From a checkpoint of a small image classifier: 14.8 epochs.
Rows from block 9 of a small image classifier, named by matrix and row number. Rows with one number belong to one neuron. Each number is 500 + 40 x the weight over its row's rms, rounded and kept within 0 to 999. All counts start at 0. Numbers have three digits each.
Before each neuron's rows are labels from the 100 images, of 14976, where the neuron reaches its highest value: "responds to" is what is common among them; "colour at peak" is the nearest of a few named colours to the mean colour under the peak. Only what is clearly more common there than usual is listed. The data: photos of plants, animals and fungi (iNaturalist). In brackets: how many of the 100.
# fc1: MLP up (model.blocks.9.mlp.fc1.weight, 1536x384), inputs 0-191
# fc2: MLP down (model.blocks.9.mlp.fc2.weight, 384x1536, transposed), outputs 0-191

responds to: phylum Arthropoda (71); class Insecta (68); order Lepidoptera (55)
colour at peak: brown (53)
fc1.115:501524551485505399572482519491536539541450444480554478548484470597440528472500478536520528525487571547526564461510539464485528557545515571524475549480448525515573528481560475558475447468559568508548505480481422507533513469578538507533512438563469522493491540513500494496526515452447515508502454535494511532430491415519415541405514497490482499432545561521457454481503548451521466495536569481456532626465557477517488488540449498450521490465542537475547449503484505543532473472518504513515465582549467497459533522477482514488571440474465525542437472470575521535527621528504495495
fc2.115:498513537532509517496553538496444485509524459494493460591484562477482588551496493473496508521500487586435481443555522440501508499473452473418478471463507446435527450492455492437570516437493605571538416514495528497526515491510438481546484592512497520503572563504558529574526503462487492558441529489483443507529465474519511506553543423514466518465558474503466522509460519497513489465540420425588519456567534492493559470468508509527539516465473463572508489485502510484537477605524556468556487513480515470440508510507444506427472489477501443483532512501472441528520466501467518484

responds to: kingdom Plantae (76); phylum Tracheophyta (76); class Magnoliopsida (50)
colour at peak: green (30)
fc1.229:436496500490526504492512474447494498443565527513459469497491539444563446535486512506477519510473469515463474453443583477499504479480512466535472493504506470508525529511531570496497474538522513433515516516456488566578468428497444486466471509585572519532491535461541408545420370432486429484497478402502496453521509482586594469569431582511539410521533550533505520482576515516515465561483485445546442573458459506508519546443484561490490523493559444494593524532567510443490464460570511488542479438542463481527472557508472519449519528472482487490509534494494561520504487538557557539
fc2.229:553514495456540486557489488527485426514409490412522481470497573511536465506505476489459495485496387581495459508547527468532428495455461387572467500484468539508531508486504463486453506484492475531532483454517511538444485518521573578547514483510492463447544553504528450531451497438518454513463412515486481472649534461499545532523477533538514488542576542529475438507527475458385503533503532482513498479496487471528433510609451441482530460529502476523440499467481525548494508561522461490587466494472511485518472583479445525481428534567493479494472509476486447505512498452492558469

responds to: class Insecta (83); phylum Arthropoda (83); order Lepidoptera (65); family: Nymphalidae (28)
colour at peak: brown (52)
fc1.282:477597477473555457519513544464423488445484513498418461474487501416546493426510468488537511502484507506479528464458469499559450505502555456364513557525436519580523482553545526547430557499490475470512474535552497492511510515500479453503480472459478486490546437619440446511517542527518583539431486539529569494510480461467520527551518458485483520489587439517504438556448511503561500548433529544521518564482469524505469506551499483460519527450567489505529469508533530531456492526520570484524480525544461407510573461487556459478548430503503463537526513541484573524502465496495440409
fc2.282:560487601490510523497540515515531495568528501443482607508522476472529474576558502559531511482554558489525534496509508528572514444486490460493400517445509461457513507469488398464610593546559495492429496506569464552518430471502467530579540492463486462488479479485537468482446449441519478467507508463530532535491509453526439482465438485428448424515509510513534564549487515494617474522514513391517438407620471592548497525464425424523514469530546503517597539549449471510517452468454474534448444539441471546544539456503482502471566402506585485443552482551502510533483476449498417524

responds to: order Lepidoptera (34)
colour at peak: brown (57)
fc1.86:472491526481509503498542496428610480471508473487456465520553519502533404466560506534489501531513534511464462569563516448539572462469575541452518541519434599469492569476526492535477501523522469492522506519536558472479548452483534396512494533533477467586472541511435460486495484444513508521477547559511481494570447463571481500526610452569491496433560519536447455464487532491504515494418466533423559495503452527532543522440509554462469524520468531463511496553515472573497447475571550544443538492495533461496477440443547489555427489448481510442542448505512551499568501419496488456
fc2.86:515505515479502522481481516515571469505456548477460512481466479552513542406587526555500499486519579451590528491373547539534531510498434551467524536525447559441504448512516464571525420467537561503436454448501493550549422521425501518528545527512473558558511532491566475561531567520509458470576480440465504559479458447477484451471495564523500543467523465541506488499482549483547462444506509529453455452498527533526453489565464488482530466537494456506545495503565470481468557451611448489502491455467476589490510553528469447525508438519577477541558483574441520469461536513519446557

responds to: order Charadriiformes (42); family: Laridae (36); order Anseriformes (34); family: Anatidae (34)
colour at peak: grey (84)
fc1.760:490472500422487506451496447520530504539527461528532528377520537479537526480518537614549505417449522524466495434515449523451486514461526520452487521498509527421502480464487467513535545559531537482510534495540562505486488586481455442517434514499522531485427500551513511470535485453474481443502488485533568495483439539564473512556479520544465437508535514515511509516477533476463444561543477554530464465490492469463502484476524481505549474491438466568506524544551502526498488482453446501414533503513584493533491488516531596498513418455564464528524462509524489468527475564544499418
fc2.760:447483568487442500452547500524530524531583575452510476428528459437525502492427514497622535533557426469475503503454463532530509537445496542480422515515475450519516452469513439493417530536570458520433387555524520598437454457505487471504504555492573484506523478458529462497562465554420487587430542448476468547529486410554514488479546536554471557439478543541528467520554518587519470524465478517480456534476455488506493515549448514452557498500492453482473488472468495526541517531469575503478570489547562475524484495565488519524513547547561453539495546470525540495561453514528506476

responds to: phylum Arthropoda (60)
colour at peak: brown (50)
fc1.733:498561523419539481587517508543534492577448495528458545552514428525483516500590521502572444433469548473522532510523502540521573501454553557542496542564518513445468481394462428493503480467484483526553475438585516473470459477556579536484540518581469496522514514544538491418387464470492556489474535476544516490478470486502507473416496463459485511513532450595547469453492532512508471514488409552462532546514473461523519529479483436478438518447460516486506489577516505503537509539540498521480582484482439515514564496489432508492489534461627554467496486555484490430520487515529550546
fc2.733:455501494488512469475505481481554490560510453450533484532494480476468563487491434456462465542506541438473452520491436432477496512493457476525484522485484518546481505444484491488535527506466458540497490583393516506562382545561489472479535469494531476446456475523486496514456542519514549538444482468501475538528532476447483588455552522522480516508483510463481576452470487500522524514455490450531509480469536477573495549446508547477495488472538528496484541633492474452536531480571499432437517445490527549584452515556550549458462515543498535516561527533467480459381523518442571514

responds to: phylum Arthropoda (90); class Insecta (71)
colour at peak: pink (35)
fc1.498:470434506464454507501484550430462538477584427552587506487479594485531510514496480497457511433551501462537442475483553475550533486522542532531457486465538489496448444567585490500445512480470535493494510404519492501450497455524512482526469453517589531524541490462485537497548474504426519484494461571498502529569431529566506474548558522489479499426493490523524471511563509462594456554452524503457526490431509522484536480497463458587503540534523502480548470487542459503490537527519470468443461506508489472523474543460422478516596558533408531525485487542487502510448486546494488530
fc2.498:455570441491544506531497481584425484587577473412510512485574548488549497490502440519552500497547553458437526537493481459481551474547529507482503489609479456465448516532509507488518479519472526506469496468478479525502483498557515530487563535495616561532538455463478542507449427530463413526536532529510519521577525485482434474489450516566503528431430499470526468560514569517505494490424550456486478524471495468494487452502500527509541555550560523517472541479492479496523462517527489485473505470488518505516483549471495557570486547497515547614607482488485566455485477489482469512

responds to: class Insecta (62); phylum Arthropoda (62); order Odonata (30)
colour at peak: brown (62)
fc1.11:492472485519539552517491542560553495505453508506504507506511463515509510473442493509469550512532517524503512480440500571516472508469509570471634455475431563479549509527493437535439491517502468514480536474491589436495463493544474553456519530546411478485572476535501431491438469481549455514559556540451514550481519560496534487486525540472449501560483446552497553487487526526418528499488583532570461495482451461558486478440514508512496467515489463517504543539505462479546491457400511545490444467589487535391464526511468508459493501503472504482508486550502471519463503471454612484
fc2.11:461542517531456564517515533577502459433419526563464523486503600519557476552488556541548552554542435456468502439400543478460535482503548466391507487481486471498467563496523504442498574556526490376479490505468464482476521464523463559462470477485426452472457423551512486475457557609523579485510511567507548471543620496481585518465479514504507451482505503585484578500535500452564466546479487482466528549515574475454536507534515500517496536485494466479548552473530455501474466432537483500494523450448486454544426493494495484554550512487448504514484528455482474478508491516499539535

responds to: kingdom Plantae (43); phylum Tracheophyta (43); class Magnoliopsida (35)
colour at peak: brown (61)
fc1.323:487488504506445438514429509457573516495503456481526491491571514487490402541462511523461491552517479501464502537592477496446469511540555495497467509524456433457513440493624544525509453548472533491521542452550519522551537508500531559528505548506467536581480453487455518504508469489491542448488466518547481511557487463552486541441451437445527506481469468506453532482566587538532469477499486533511496445464482405441531492469532485494468519515520488490547455512504518571514520476516396556532457509512431472487586425454444550552524396538426527462500474556497527531493532515500505521
fc2.323:464499471475510491394474507504498528495575528468489435485495481440469419518523525574548434494542451500509465485504456542560525586454528562517510494506533437547498550511468462509507416469482426499463549501506528516464440477453457562521532449557492504519559472495440430545529431446479427465478499564446461542556501489521543432521531574509516455415504568463557557509541512488483457553491487467527443535517475504496489487505463502497443560575534489528509510525470452476527496477548499437485574508498449470473525499570471463492423478525529450522527480560543526479607462497465437455

responds to: phylum Chordata (95); class Aves (89); order Charadriiformes (26)
colour at peak: grey (86)
fc1.649:498500510509479490500500500502529505517614467539442446472445509559539428509511505526442528453456471551487439499496523457513524510583567413594546520533459504423568523469567536436487489516405493468570516518502554499487515501501391406510450529566457483541491435564500545495495565505503513573492525514473470524499558514502468492480508454428543490489470553474439502543454504554511516542454524498494500478460429474516522554521463508532431450481524454504498468555451503462417457501509413571421462527507455556469502465447446517435429556483522476494489539460522534459568538516428507456
fc2.649:464515514469550489495566459469423471581484518518444573456504500496485513537458509511498521507508514497497447490563523451542495482495530529477497509520479496564484508520509536507475515551502502514544529554552509468466403512410475454533532453469545531522522538488607498473483479509476525536532472468496482553506505542490535525450529479523437481467466450573467476478442488487478477494424506463536477553548566519458521547514439570528398508453448425531434502451499530542437536556502550490500455495565493530426520522556469477528424497457485506539524596454541577481504551442410491456

responds to: kingdom Plantae (37); phylum Tracheophyta (37); class Magnoliopsida (29)
colour at peak: brown (59)
fc1.248:471488528492451481528513572456580526469477456425500510539570517519540435529439492490424527505467521530496456543500456588444430542518510473521501531550475426494474422518566574535449522587456542440468559475484508508514500520506510519512493583438484527538470517486428515506492504513461554407536517543488450598569522459485419478482462472460469508513461477504502535474499532549543478514475493475480519452467517500487507534471496486529537438475565523536576484505532466568557537462471501526528508449509477478470521485446527506521507464464477566441501479575514535553458521548504457520
fc2.248:474495456432531498435497469546514557588563453487473427528433489476445467567521488558457453498564534535500449510475510511523498552459428561530505481469538494537513567491544487524488499518419510482532531515499507469468510516455459512504484411563598508518504502492506440558559503455526497449535497575467524487530470457529522457494549633493524521464539495449528550563600493419474483548483476485565503527482482482506473525472495539479435599525522474469456502579468478445535499498574477497499531494451442491476446519467449486521483493493483453513541545487523532574501487448524453543

responds to: phylum Tracheophyta (25); kingdom Plantae (25)
colour at peak: pink (29)
fc1.410:459478520438429440464476467435491468502481531497484507473518490516531454567568489440477526466527526435544512473460552471506514535508446536471478452502517564564486584517501503506461504559489470544533466529525494533441528580498528441562549366501542472450520467446488513520507566461519512525482492476546588468455451489514500530499523491468498568536519450521448510569490512488462492486522496538507448530491453550511524511398503442512544455555480494475453482583480440478479421549447506489464487527444521564454535473531549487479528499490541465476484429540504449471516468500485444473
fc2.410:436496451424435522483582496515487512394471502468476504535499486494376486538522537429492485546519497486532457446482486469441484512465503543501509486434484454514540513459507517528516467493455574546438497506478509481513570488483476481569556507517613446536529418533501498464493542513437441488482514525488497506585550501566506519463482484557560537424496484438520522572561530492589472523506507470570524505487487553502538513462434493552500530504553504492563544484437445525483515469474462540575534598470454480505533480443466437484460484520464483491450503496448575467570516461482574469

responds to: kingdom Plantae (51); phylum Tracheophyta (51); class Magnoliopsida (32)
colour at peak: brown (52)
fc1.20:550535545576546559515534395451576485517523470490443525482560461511513479479512512544490493480552467566511518503511516546439507532471498465632531506499546473460520475470561496516529374529444516470432472512503466516468527534452527555597497534545476522514528531489424443514465490491462470566494518485513491544548543479567554512513487507483489459526464481413488405457525476514492432519496437549528478507543524487566495510503496465514509494447552472546533511523548584454513518535452441500463521449533520483526536489478463572548463478453491557517536445580499452476545489488474476526
fc2.20:491518505441490483502489603542481416550502430423484516500541529452491477546552484489472419511475496542479490495436499524515478540513515536488461493447549489525458527495484527502500494516447516508492497445448456522448474495506481500474559441465455464417475431537489493452525469545428512437465432430549506561550562495490569454506486525594531440482466576446492507509469471432551518526454482435484574438479559521530467470552452425445559486515531529529419493558502480483516481497512537490515525505545462478447418453529554514493556508517511469564488480508442473471520487543463490523

responds to: class Aves (88); order Anseriformes (53); family: Anatidae (53)
colour at peak: grey (86)
fc1.506:513476492467516500524459500526478506475553491571513469592529468563484525489518561493508554527518431499529475538427495499482533515548491450452561456579451496538529450573488569465477455509566470498563575495554484471493503502472466542460473479517493440534493497546545582421535498501516522521514482534572449579477559532536441483571539580535478530578510484489520548546414459522497446457537446548482519513490403449505453525498559508525554499517446546547548510520545517478471483523527503521464481524487497467487502519478419497508467457488453501503586485500526508511460489539517516422
fc2.506:501551497550482575467560522430436413485461505536503548521466551491461563483493618510568530482564491463471614531480457488583448528525499503486509455415485461473499470476472523436474500570489530506474387433469483509537439472453503512518486488544478500416519536494446386505583570510433450510512527496451497553393466466501528491493485528476567498552475546509475442536431483390493466507512539521509483439424539552543480503527511457468534477566459498541454504460490488529470534436449501583471539530530533482548525507520475524535494604541560513502436505510522552529498455509537511499

responds to: class Aves (83)
colour at peak: pink (27)
fc1.657:452507544437511536426464512490455427499471393568438496479429507472491502495491442466537489556486520563428580463457481518451554465506500493493531440456434494558587532490599476502463486499476476524465475552522512528440502468485488497470517524509447537516441549524485525504555527540541496471503540441496537545543510518458476469411454546485473464474535480517468488427492513527514483512553458503469519527514442447535479462536547522464541538473566508474491497478494502548470483473576436508530463548571539454447545491546614492548529492504501488585482485553475486482431503507588530405
fc2.657:539514454491467504467541455435518495501491524555451515511498509516387482562501473485546519474546498530480549534503464479458474380479514428479534531519502479549480518503505547467547493494533435534465472499603508487528485551452548525506542497516446548462473491536498466663531499437585549490566473405605464505534531550568510500535467545479476474481531474411595455449512518483548466468601478455549496584472517527509454526537464508429544485512468537454508486460489558496498522597449471457511446530552525434502505466532475433459518415509533426485519523505399498529476512381513472481

responds to: order Lepidoptera (31)
colour at peak: pink (26)
fc1.473:486464534483609514541481525464483512506506465539506574475549498542561546526543435488472628498433523533570485439479496484535555572516531519553493431469498482457542477488493553461531491428507520516579508446538466504574463540475523484445542485483522474507500549561468592476431471529481513558561576522480585490545497550512473463499480575472475500497523541469545576521476475484571476560435491454506472520555539532496534553492506446568452554459503481461539445503455500491533422544432525509506523494490521466476540519427530495510572573529504512487443524531477481539488442492539468488
fc2.473:456542508494480482509562552435449433470498453505547548473488526502541500524513538516465508563497462538495558540558571520485453570507434462451512512531482530508550609522468581473496489502468472550439501586485506473549427528509482518467539443504502428521576548454470528484452468479527518496446518501527457560435564519547497485487507529569511480520465472541503517489498488485522514464486517521566461514513475503466521415457530502499472510459512537585534486513518509433501528478618465459482520523505462487484478507564494499406498521585532496530524495425548500484510457472560460470

responds to: phylum Chordata (93)
colour at peak: pink (38)
fc1.463:452524484506503522477455498479543553479515488504503476577591412463488496417524499530495545455408531424525441526494549451482557459511488475523470555494506481408597564510488519445450508498412521408531478553531507510515527501487479469518442460542487529502525552572494546455450499564494474490526495462545509501499528490454484497460470478539563482474586484513442521427508534467512536557464477519511492498516473493556484521492514490478415501447562553492547544506491508474483499521444436419420481500486479434481573449480486512441539506521482442487545505572450545475441494528503507446
fc2.463:475472501499476473495417413482472499567468537528495519527551470579557522515468505479537478479544502561465446492583455512528549492475507537468487476482484468475491548463536595490543485538504519524516527504518478545503531480444455425536562442494557468493500526489587532509501552489436508447538497535509513526508464470574482540485540474562482474448542537491475482486463525554540559455502457474551474531474562523474542505488535503511476491473442476460461428466496461544531457501593525421588499514469431523484477471540525556478410531493513470445589583434462432505550452506473558535

responds to: order Anseriformes (26); family: Anatidae (26)
colour at peak: brown (48)
fc1.694:500539494485510417501559477440439507473473489562514466534477591505503432496515472430471533418531494492487457516455468519477460525515534513526560511472504494526486453469459476546419585450469453520487406469533561446539488557521551449553559534492503576473492471520483580575553465536492498575543432527458515539579491489550514556510548501540497517530570472468547581506504555467590459451474502568484506581532527528520524505467501472487482511504508500486540482438473446511533454525445571534494486503479500487550500456553489561456467468541512496589459526602459556506486443481514492500
fc2.694:436388512519442543432553496458476499445457529528454480480532487547481451477470472474443561439514485532483486492489470578598510475510497491493492572531535528465514492543477497539461531517466508485446468467563567548534489522435519501561478492466395483574474484461507498542496524554528480561511454546584530548482494498512521427471511531476505490461448465596497438496533520511461489487446448469503534445518479476465551451527468555443563460486508539520502424493560489502444541502466505506490473428420484565462503559448512547544405510497572502503493501493536460544548440446511408515

responds to: class Insecta (68); phylum Arthropoda (68); order Odonata (31)
colour at peak: brown (57)
fc1.335:477534449472588526544625511609552449546471496560501507505485450494579514529464489547423513549537512519548466445459476515439528491458457523533499446450493564461491498543571440518439445454466416557554521422508536431455477397524472568466459547530547476533495491441487431539448520442508454602559548456497490530501532563457586473464485496433458528477511537493502471548461409535520573443499486521507515487460473392476475492536540469498517493492538494512523506511445463537492455502461523473485525489476555540461471500533487452521530539564523504525478516519485418482487479523471460430
fc2.335:486500479521515514531525494578521445432493564544494517470488479497430490492500549492574471568541459468435555535406533484479571523529463439371500455468462473498423553504536425456492465524443411513452448507490498486451477444510483475439441478455413500459429469462511558543521495523522566528480564549455414534520556479422516502502443477537504534443515515543516543488497468400540444504504526475444523490550578450538521499491526472516513542495527513499499517474498536514475488443511518533430546468516509489555452521490481488529553507532482512510472463507526464437495519460563471519

responds to: order Passeriformes (53)
colour at peak: pink (37)
fc1.359:544455485480490449519424571443513363467473488537492494448504430570518497510530497533516538529497497503470493517503628405453517474509432514489511536471496490515418501430527497525474509523426493522468512489533464546519494547484541486461513450505516561450449512514470521563435511438449509514474539481515439489533523444471445520441501501500504476488580434482501401528469506487500484450467433503447471568546462421510491518563494438486411492479517536515474503473455533471559462516503518512482470525479547541499508544517499549484480464535481537506520470475423496473552536458495485536
fc2.359:510469506507564489505516536596558453481486452483429499538454577501559486449481520503510550534519507499512542417540532561424501513484480519496483529468503530469537515566507559514474496449471454529520533554505511508465559495495546463513482500506570498523477472532432485501501520515578502475579414527495480432543522494583479458519575559466557531531513535492507524516521508517471386489534552403464505519465473462522558486513562434548498517590568498474554565514520587503483510553452501525557550442506550433463514493512582505527513452508480407421579520455460457519545500502557478451

responds to: order Lepidoptera (31)
colour at peak: pink (25)
fc1.729:466557469480441567464528483462532507562499552497505476431483452496480499515513467509483419435524480490486556522493556508488459462451550502453518481425474497523449469513469435517491451505469488575524521543553482481527478528566508490528518644532500501458554505496512521540491476491503517493485564431504539453518499572530524498506422509482538506461511473453435420480501511552502455510561461475443497569472410540483545531495545573518497491474542464482442516530543493470544481514469539470561481556458441544541497534496516487517455535494500467495461536554506547508460445490476441435
fc2.729:480445503448467481486488444518517474489441540493444540526522506492489530522510457455493485526521473599466470528502494526498435508524450529561515558543492468498506448520453406553477485501412448477504399577498435507491549510449533469540526579576502524527508527511526458502454544505535548539462536529493518465494435460523489472452496537519496529527476449455459467518566464476511478498460481402553473446492480528450486410492500525499515489540475511525514507550458410539470502418515547555515504459547445537493490491544408467472484414501471437516498523546480520557500460505501544526

responds to: order Charadriiformes (35); family: Laridae (28)
colour at peak: pink (31)
fc1.494:466532513473529454515460461445505473483542471444473440448505444457542586580491437580486484450483549550528477485489496455521489500501468470538538465516567497459419523463492469457460566476573500498529514454503525487439502510495485514512447532443487473460541519512503469574383556488565494565487478494472501496603442528545466503531478489508453536457512501524529490470521462461528452515416437447515561471485491491503489549438513597494550585481527432492449538418520503469502466452489483451544527466545543482503593486533533492437495507509538534582421505533563526519424494477448471432
fc2.494:515477564516502546510565489465444432507502525450479588511479521493542414479430489493468449521491437559506542499494483508529512454478503514524427530553529455536495561454491444490463405545536497510465489527520523517355444520561514466501431495520506531542469468554532566431489465528505514564529468536493559452498538520508515519540577577477487532471478541467531510564515496549570436443464461534555536530526499487489487512456522449408476537504515418470501481515527496424504490513478525520516463496542530499469467508492413452459565466499501452479520563560501495459456507493482446506

responds to: class Aves (87); order Charadriiformes (49)
colour at peak: grey (86)
fc1.618:462502512569468474547490439479491538500483465590487574531487489529522402539499521524502498553484458540523507513503529475508508496492520536474512537534579534485514502551476510471488450538489574516445480505415428462503512533560499474517564394484510440567547491433448517481527516497538513529517504562517498540559488470461452557523464519460444494564447483472502526489559514475561498392468493435543495523467458536491487537509534483533475504433538561533551483495540492452460464519504459537450548506489487443438539605527447489475486531479487508525455498479409497422474448479550454461
fc2.618:456565502553433440598551427521577500460487506465465510495569422495544510485507471462472488472468516505446515586539501494476464449557567453559459480592452450485477493470528515519505485520525451517544482538464500495560542461495455445527506589508534531580464498555482497509452510556537509439454486491470517449451535541464553471430517538447587542454463487560485528461493522463475489566523490495533472504495497465491522477414492456508532502494503456556554517562556463463492522493539479463448446490530609590527521509562472531474507488516452472427584536480440507465382461466521547483

responds to: phylum Tracheophyta (33); kingdom Plantae (33)
colour at peak: brown (56)
fc1.418:504521439553539533550459454425564483536509435505440520495551531477480434464495508539453535471525557536544497486477456508488490549458443427536456528538497485484476475488507514555570458522478511495436531504524513458470572465563459511542523518427480448509593498514448474459477461532458541506533465539496457495508400475510505446494584502536485529555487518455524447519484463526496474556462424501535480512566469527601532452455521542552496558478487584488508509497492494543542517495426435532447533450559501459557449541520511536494501498464539507545522482563467462492520508556469453461
fc2.418:473488541458576474452449492482466445492496540501499498506529518517477534571526522509468418455541520501493448474532448498498467565530483528532456499513538503535531545497503467517450522495433549511492467507397493492488506463486426497520557515511495534481543429532544543447568536501479473425504428502606500572654533528597575452497460536555526491486471541523497474521502465490490567543522475466490491524484491556561463478494448467494536483539524522463501542561517472566458509533507478418583559517473414474458449434544503478509549481450449432519437473460400534490581517527521521532

responds to: class Insecta (93); phylum Arthropoda (93); order Lepidoptera (82); family: Nymphalidae (64)
colour at peak: brown (58)
fc1.110:487461429493501516498458570504532455496438476527445479465561507484521565446533583530463530511544594481525584440496463501556456505511481404458507619537470505541508545474510508578453513528519566481446490554533514529547450481482493464474464482467495483451516509495517449504492545470457588496472429516463500451539517592404541504469461490537517499533553584487482498493524517569548483551456521440522455521456490572474536453515490462462519582503465499542479488533486492571425458429563502495512525528507481423515541533544564445439617518511541478494539568487452523506524530520522523477
fc2.110:440483609502456525529494493546575483435496456495493539467534464500495507605580592539474444491540572485484523471464543448510565483449493487481465466484482486523487489499435437482499549570493457489447477523545470506493461471478486543520543455503438465499482558563483450550458450519559455505452534546498477457473572433504554434469529500515550480518585498453489543495518515476586515530553531538497456533519463535527510576517515521476454503465534552511511517534500454529495497428531495434424457534459506540498501477571469549447552499545598467476505480562520532493501464518480548521

responds to: phylum Tracheophyta (33); kingdom Plantae (33)
colour at peak: brown (60)
fc1.603:553519476487523503454552383526536458580489489490491453482504545516476413455501619521518502504478488449540537478494476438514457582514503489434428519531446537492545482502521590518522434486471519540548546438549426508512550490522566599494485600502528473506498527497558511511484499457480571483489526492478480500470464456535569500503489496516509460445496503471495490482445523494537534499498530505523479545490537579475426569456499532501461476462542443483476516515560500514543404518497511513550484468584457449432485545484497463497555602526577476488511551477574473523517538562577559472
fc2.603:471523621447510531529552487552550547497489479436517459407485455508569566570538492552511505517506514473484509515461583490470438475484509497545476531471477475492522552509506460531445467484519503543490417448587503543513534488541430544494509503544560506505536542521570555498478497574499479549448496545497479450585508492529437471500545476531500534473523524569566467408538488550524481530509478471522454492537515525474517471543424483483485493491543477480507507452493450493516484608504527488525506533531453557500553467465457469504530424411475494473544515484507431483533509481461482444