config.toml
model = "image classifier"
image_size = 32
targets = ["family"]
norm = "rmsnorm"
norm_position = "pre"
parallel_block = false
inner_norm = false
loss = "cross_entropy"
eps = 1e-08
max_precond_dim = 512
Rows from block 3 of a small image classifier, named by matrix and row number. Rows with one number belong to one neuron. Each number is 200 + 30 x the weight over its row's rms, rounded and kept within 0 to 999. All counts start at 0. After the name is the row's rms in percent of the matrix's.
After each neuron's rows are labels from the 100 images, of 14976, where the neuron reaches its highest value: "responds to" is what is common among them. Only what is clearly more common there than usual is listed. The data: photos of plants, animals and fungi (iNaturalist). In brackets: how many of the 100.
# fc1: MLP up (model.blocks.3.mlp.fc1.weight, 768x192), inputs 96-143
# fc2: MLP down (model.blocks.3.mlp.fc2.weight, 192x768, transposed), outputs 96-143

fc1.589,101,228,152,132,201,229,100,202,233,189,242,211,201,268,185,201,215,149,229,174,205,205,222,225,190,235,153,195,194,216,216,244,231,207,192,227,169,197,233,213,210,198,166,163,207,194,212,181,164
fc2.589,129,176,219,181,245,151,169,164,174,204,189,220,257,181,204,194,233,112,228,240,196,198,205,201,163,172,209,193,213,242,198,212,174,153,148,208,133,151,245,230,206,199,212,204,115,172,204,135,190
responds to: phylum Arthropoda (81); class Insecta (80); order Lepidoptera (48)

fc1.579,117,209,199,167,242,214,197,232,225,157,189,211,210,224,193,236,187,149,222,175,193,187,269,208,157,289,158,197,172,145,240,232,194,171,187,209,227,136,207,200,172,218,170,202,176,183,199,244,220
fc2.579,118,192,219,212,176,273,193,244,215,241,172,164,210,141,236,208,164,154,209,216,286,206,162,203,184,206,242,196,226,216,205,221,181,222,202,239,211,202,166,164,198,252,194,175,185,249,147,188,204
responds to: order Charadriiformes (25)

fc1.551,082,181,238,190,226,171,206,219,182,150,229,279,211,166,228,267,189,183,153,222,231,170,202,218,232,190,232,229,161,204,195,196,220,201,201,189,203,193,171,188,220,162,212,243,228,232,189,218,161
fc2.551,065,189,232,248,223,250,212,154,271,193,145,173,207,169,202,215,204,267,222,216,226,226,204,193,157,241,214,214,225,180,234,254,239,201,215,222,210,197,208,202,172,165,209,247,204,149,230,213,227
responds to: class Aves (90); order Charadriiformes (40); family: Laridae (31)

fc1.612,112,226,196,174,213,177,161,198,206,180,193,238,245,192,194,229,173,195,249,223,167,177,189,206,215,212,246,172,221,212,173,218,191,241,180,214,223,230,189,197,147,155,162,243,163,215,218,205,207
fc2.612,117,241,210,138,164,162,179,119,224,236,147,177,197,171,169,203,153,163,183,199,209,207,157,184,184,149,196,193,310,152,130,200,196,199,239,228,200,176,141,203,216,253,208,191,193,219,264,162,228
responds to: order Charadriiformes (25)

fc1.726,123,284,213,149,172,171,210,197,172,209,189,236,165,186,229,232,184,214,193,233,207,178,196,204,199,200,185,230,209,157,199,174,204,183,227,181,176,186,205,217,218,196,138,203,241,201,127,189,176
fc2.726,126,235,182,171,227,187,203,147,189,169,182,175,225,220,179,245,200,137,244,213,183,223,172,181,199,212,165,231,139,244,212,190,195,238,239,229,174,231,165,246,211,207,215,294,183,198,181,225,232
responds to: order Anseriformes (35); family: Anatidae (35)

fc1.576,126,220,248,191,195,213,190,237,209,201,155,152,198,189,186,211,177,199,206,255,219,249,205,224,185,220,176,186,278,247,223,244,218,267,209,175,163,137,133,200,226,227,244,205,237,180,186,205,205
fc2.576,144,197,173,155,226,191,176,145,155,197,186,228,211,216,211,226,215,186,186,153,181,142,176,172,246,158,203,261,158,201,206,175,203,163,174,244,204,210,198,220,151,155,203,201,149,200,241,206,224
responds to: class Aves (85); order Charadriiformes (28)

fc1.533,149,232,211,203,179,203,199,165,243,228,165,154,247,157,231,154,181,180,197,181,178,203,211,186,197,204,174,195,184,228,201,229,231,186,127,205,182,281,196,158,189,180,170,199,198,231,128,195,185
fc2.533,198,232,216,125,199,118,171,198,170,172,166,173,215,199,215,203,158,224,206,202,217,197,233,185,235,204,161,177,239,142,205,172,254,234,209,182,254,193,185,230,191,216,274,179,212,197,220,192,229
responds to: class Aves (99); phylum Chordata (99); order Accipitriformes (44); family: Accipitridae (35)

fc1.428,086,195,214,186,197,234,189,262,217,138,281,145,178,198,122,253,193,195,202,206,165,217,188,165,175,168,223,174,245,148,223,130,218,193,236,188,191,244,202,165,175,192,193,234,177,224,191,165,195
fc2.428,083,206,251,183,174,233,156,150,211,200,165,236,121,162,239,212,220,250,193,259,195,193,129,254,198,175,200,144,181,231,197,158,223,175,193,202,217,187,183,206,153,197,198,176,265,170,195,212,199
responds to: phylum Arthropoda (73); class Insecta (70); order Coleoptera (30)

fc1.219,079,239,191,137,225,197,144,198,207,172,151,246,216,209,154,163,153,253,226,256,209,187,144,214,216,220,253,223,256,154,167,145,182,174,232,274,158,204,150,206,213,178,163,237,230,241,191,182,156
fc2.219,083,241,178,156,166,193,217,106,223,169,172,163,180,201,217,230,198,213,134,217,198,213,213,195,155,177,171,192,229,189,239,193,185,220,209,234,219,217,198,135,188,186,199,190,221,258,159,198,249
responds to: class Aves (97); order Anseriformes (37); family: Anatidae (37); order: Charadriiformes (33)

fc1.440,073,237,178,158,199,133,184,198,188,212,187,201,197,196,215,208,217,228,178,228,197,189,224,202,236,230,198,187,167,156,193,160,231,206,201,204,204,208,204,198,162,170,157,222,258,163,194,234,224
fc2.440,076,252,177,198,217,181,189,203,200,162,163,205,183,189,168,210,159,193,198,240,155,240,128,190,157,183,216,211,269,228,211,205,220,220,203,231,194,196,180,190,196,227,163,277,264,191,177,141,221
responds to: order Anseriformes (30); family: Anatidae (30)

fc1.515,105,242,227,216,204,223,231,242,234,174,161,198,236,170,205,197,193,201,225,203,146,243,211,209,211,248,149,175,238,242,207,231,199,245,189,216,191,145,156,229,218,197,206,229,230,225,217,205,211
fc2.515,133,203,191,214,235,199,175,152,138,203,192,205,172,239,211,211,220,187,180,190,214,128,176,176,194,178,207,244,200,172,224,165,192,171,214,205,214,193,208,181,154,172,197,194,183,203,245,218,236
responds to: class Aves (90); order Charadriiformes (33)

fc1.662,081,152,209,180,274,208,170,147,205,190,200,223,165,240,214,226,224,128,182,212,264,218,211,208,172,217,215,160,225,217,161,259,214,145,182,186,192,188,225,241,214,221,219,176,223,245,205,224,211
fc2.662,081,221,164,185,230,208,238,169,166,180,203,258,222,155,195,211,218,216,235,221,182,199,237,126,173,186,229,209,196,206,200,243,228,201,172,167,160,196,191,214,263,202,181,171,145,149,221,131,225
responds to: phylum Arthropoda (66); class Insecta (65); order Lepidoptera (31)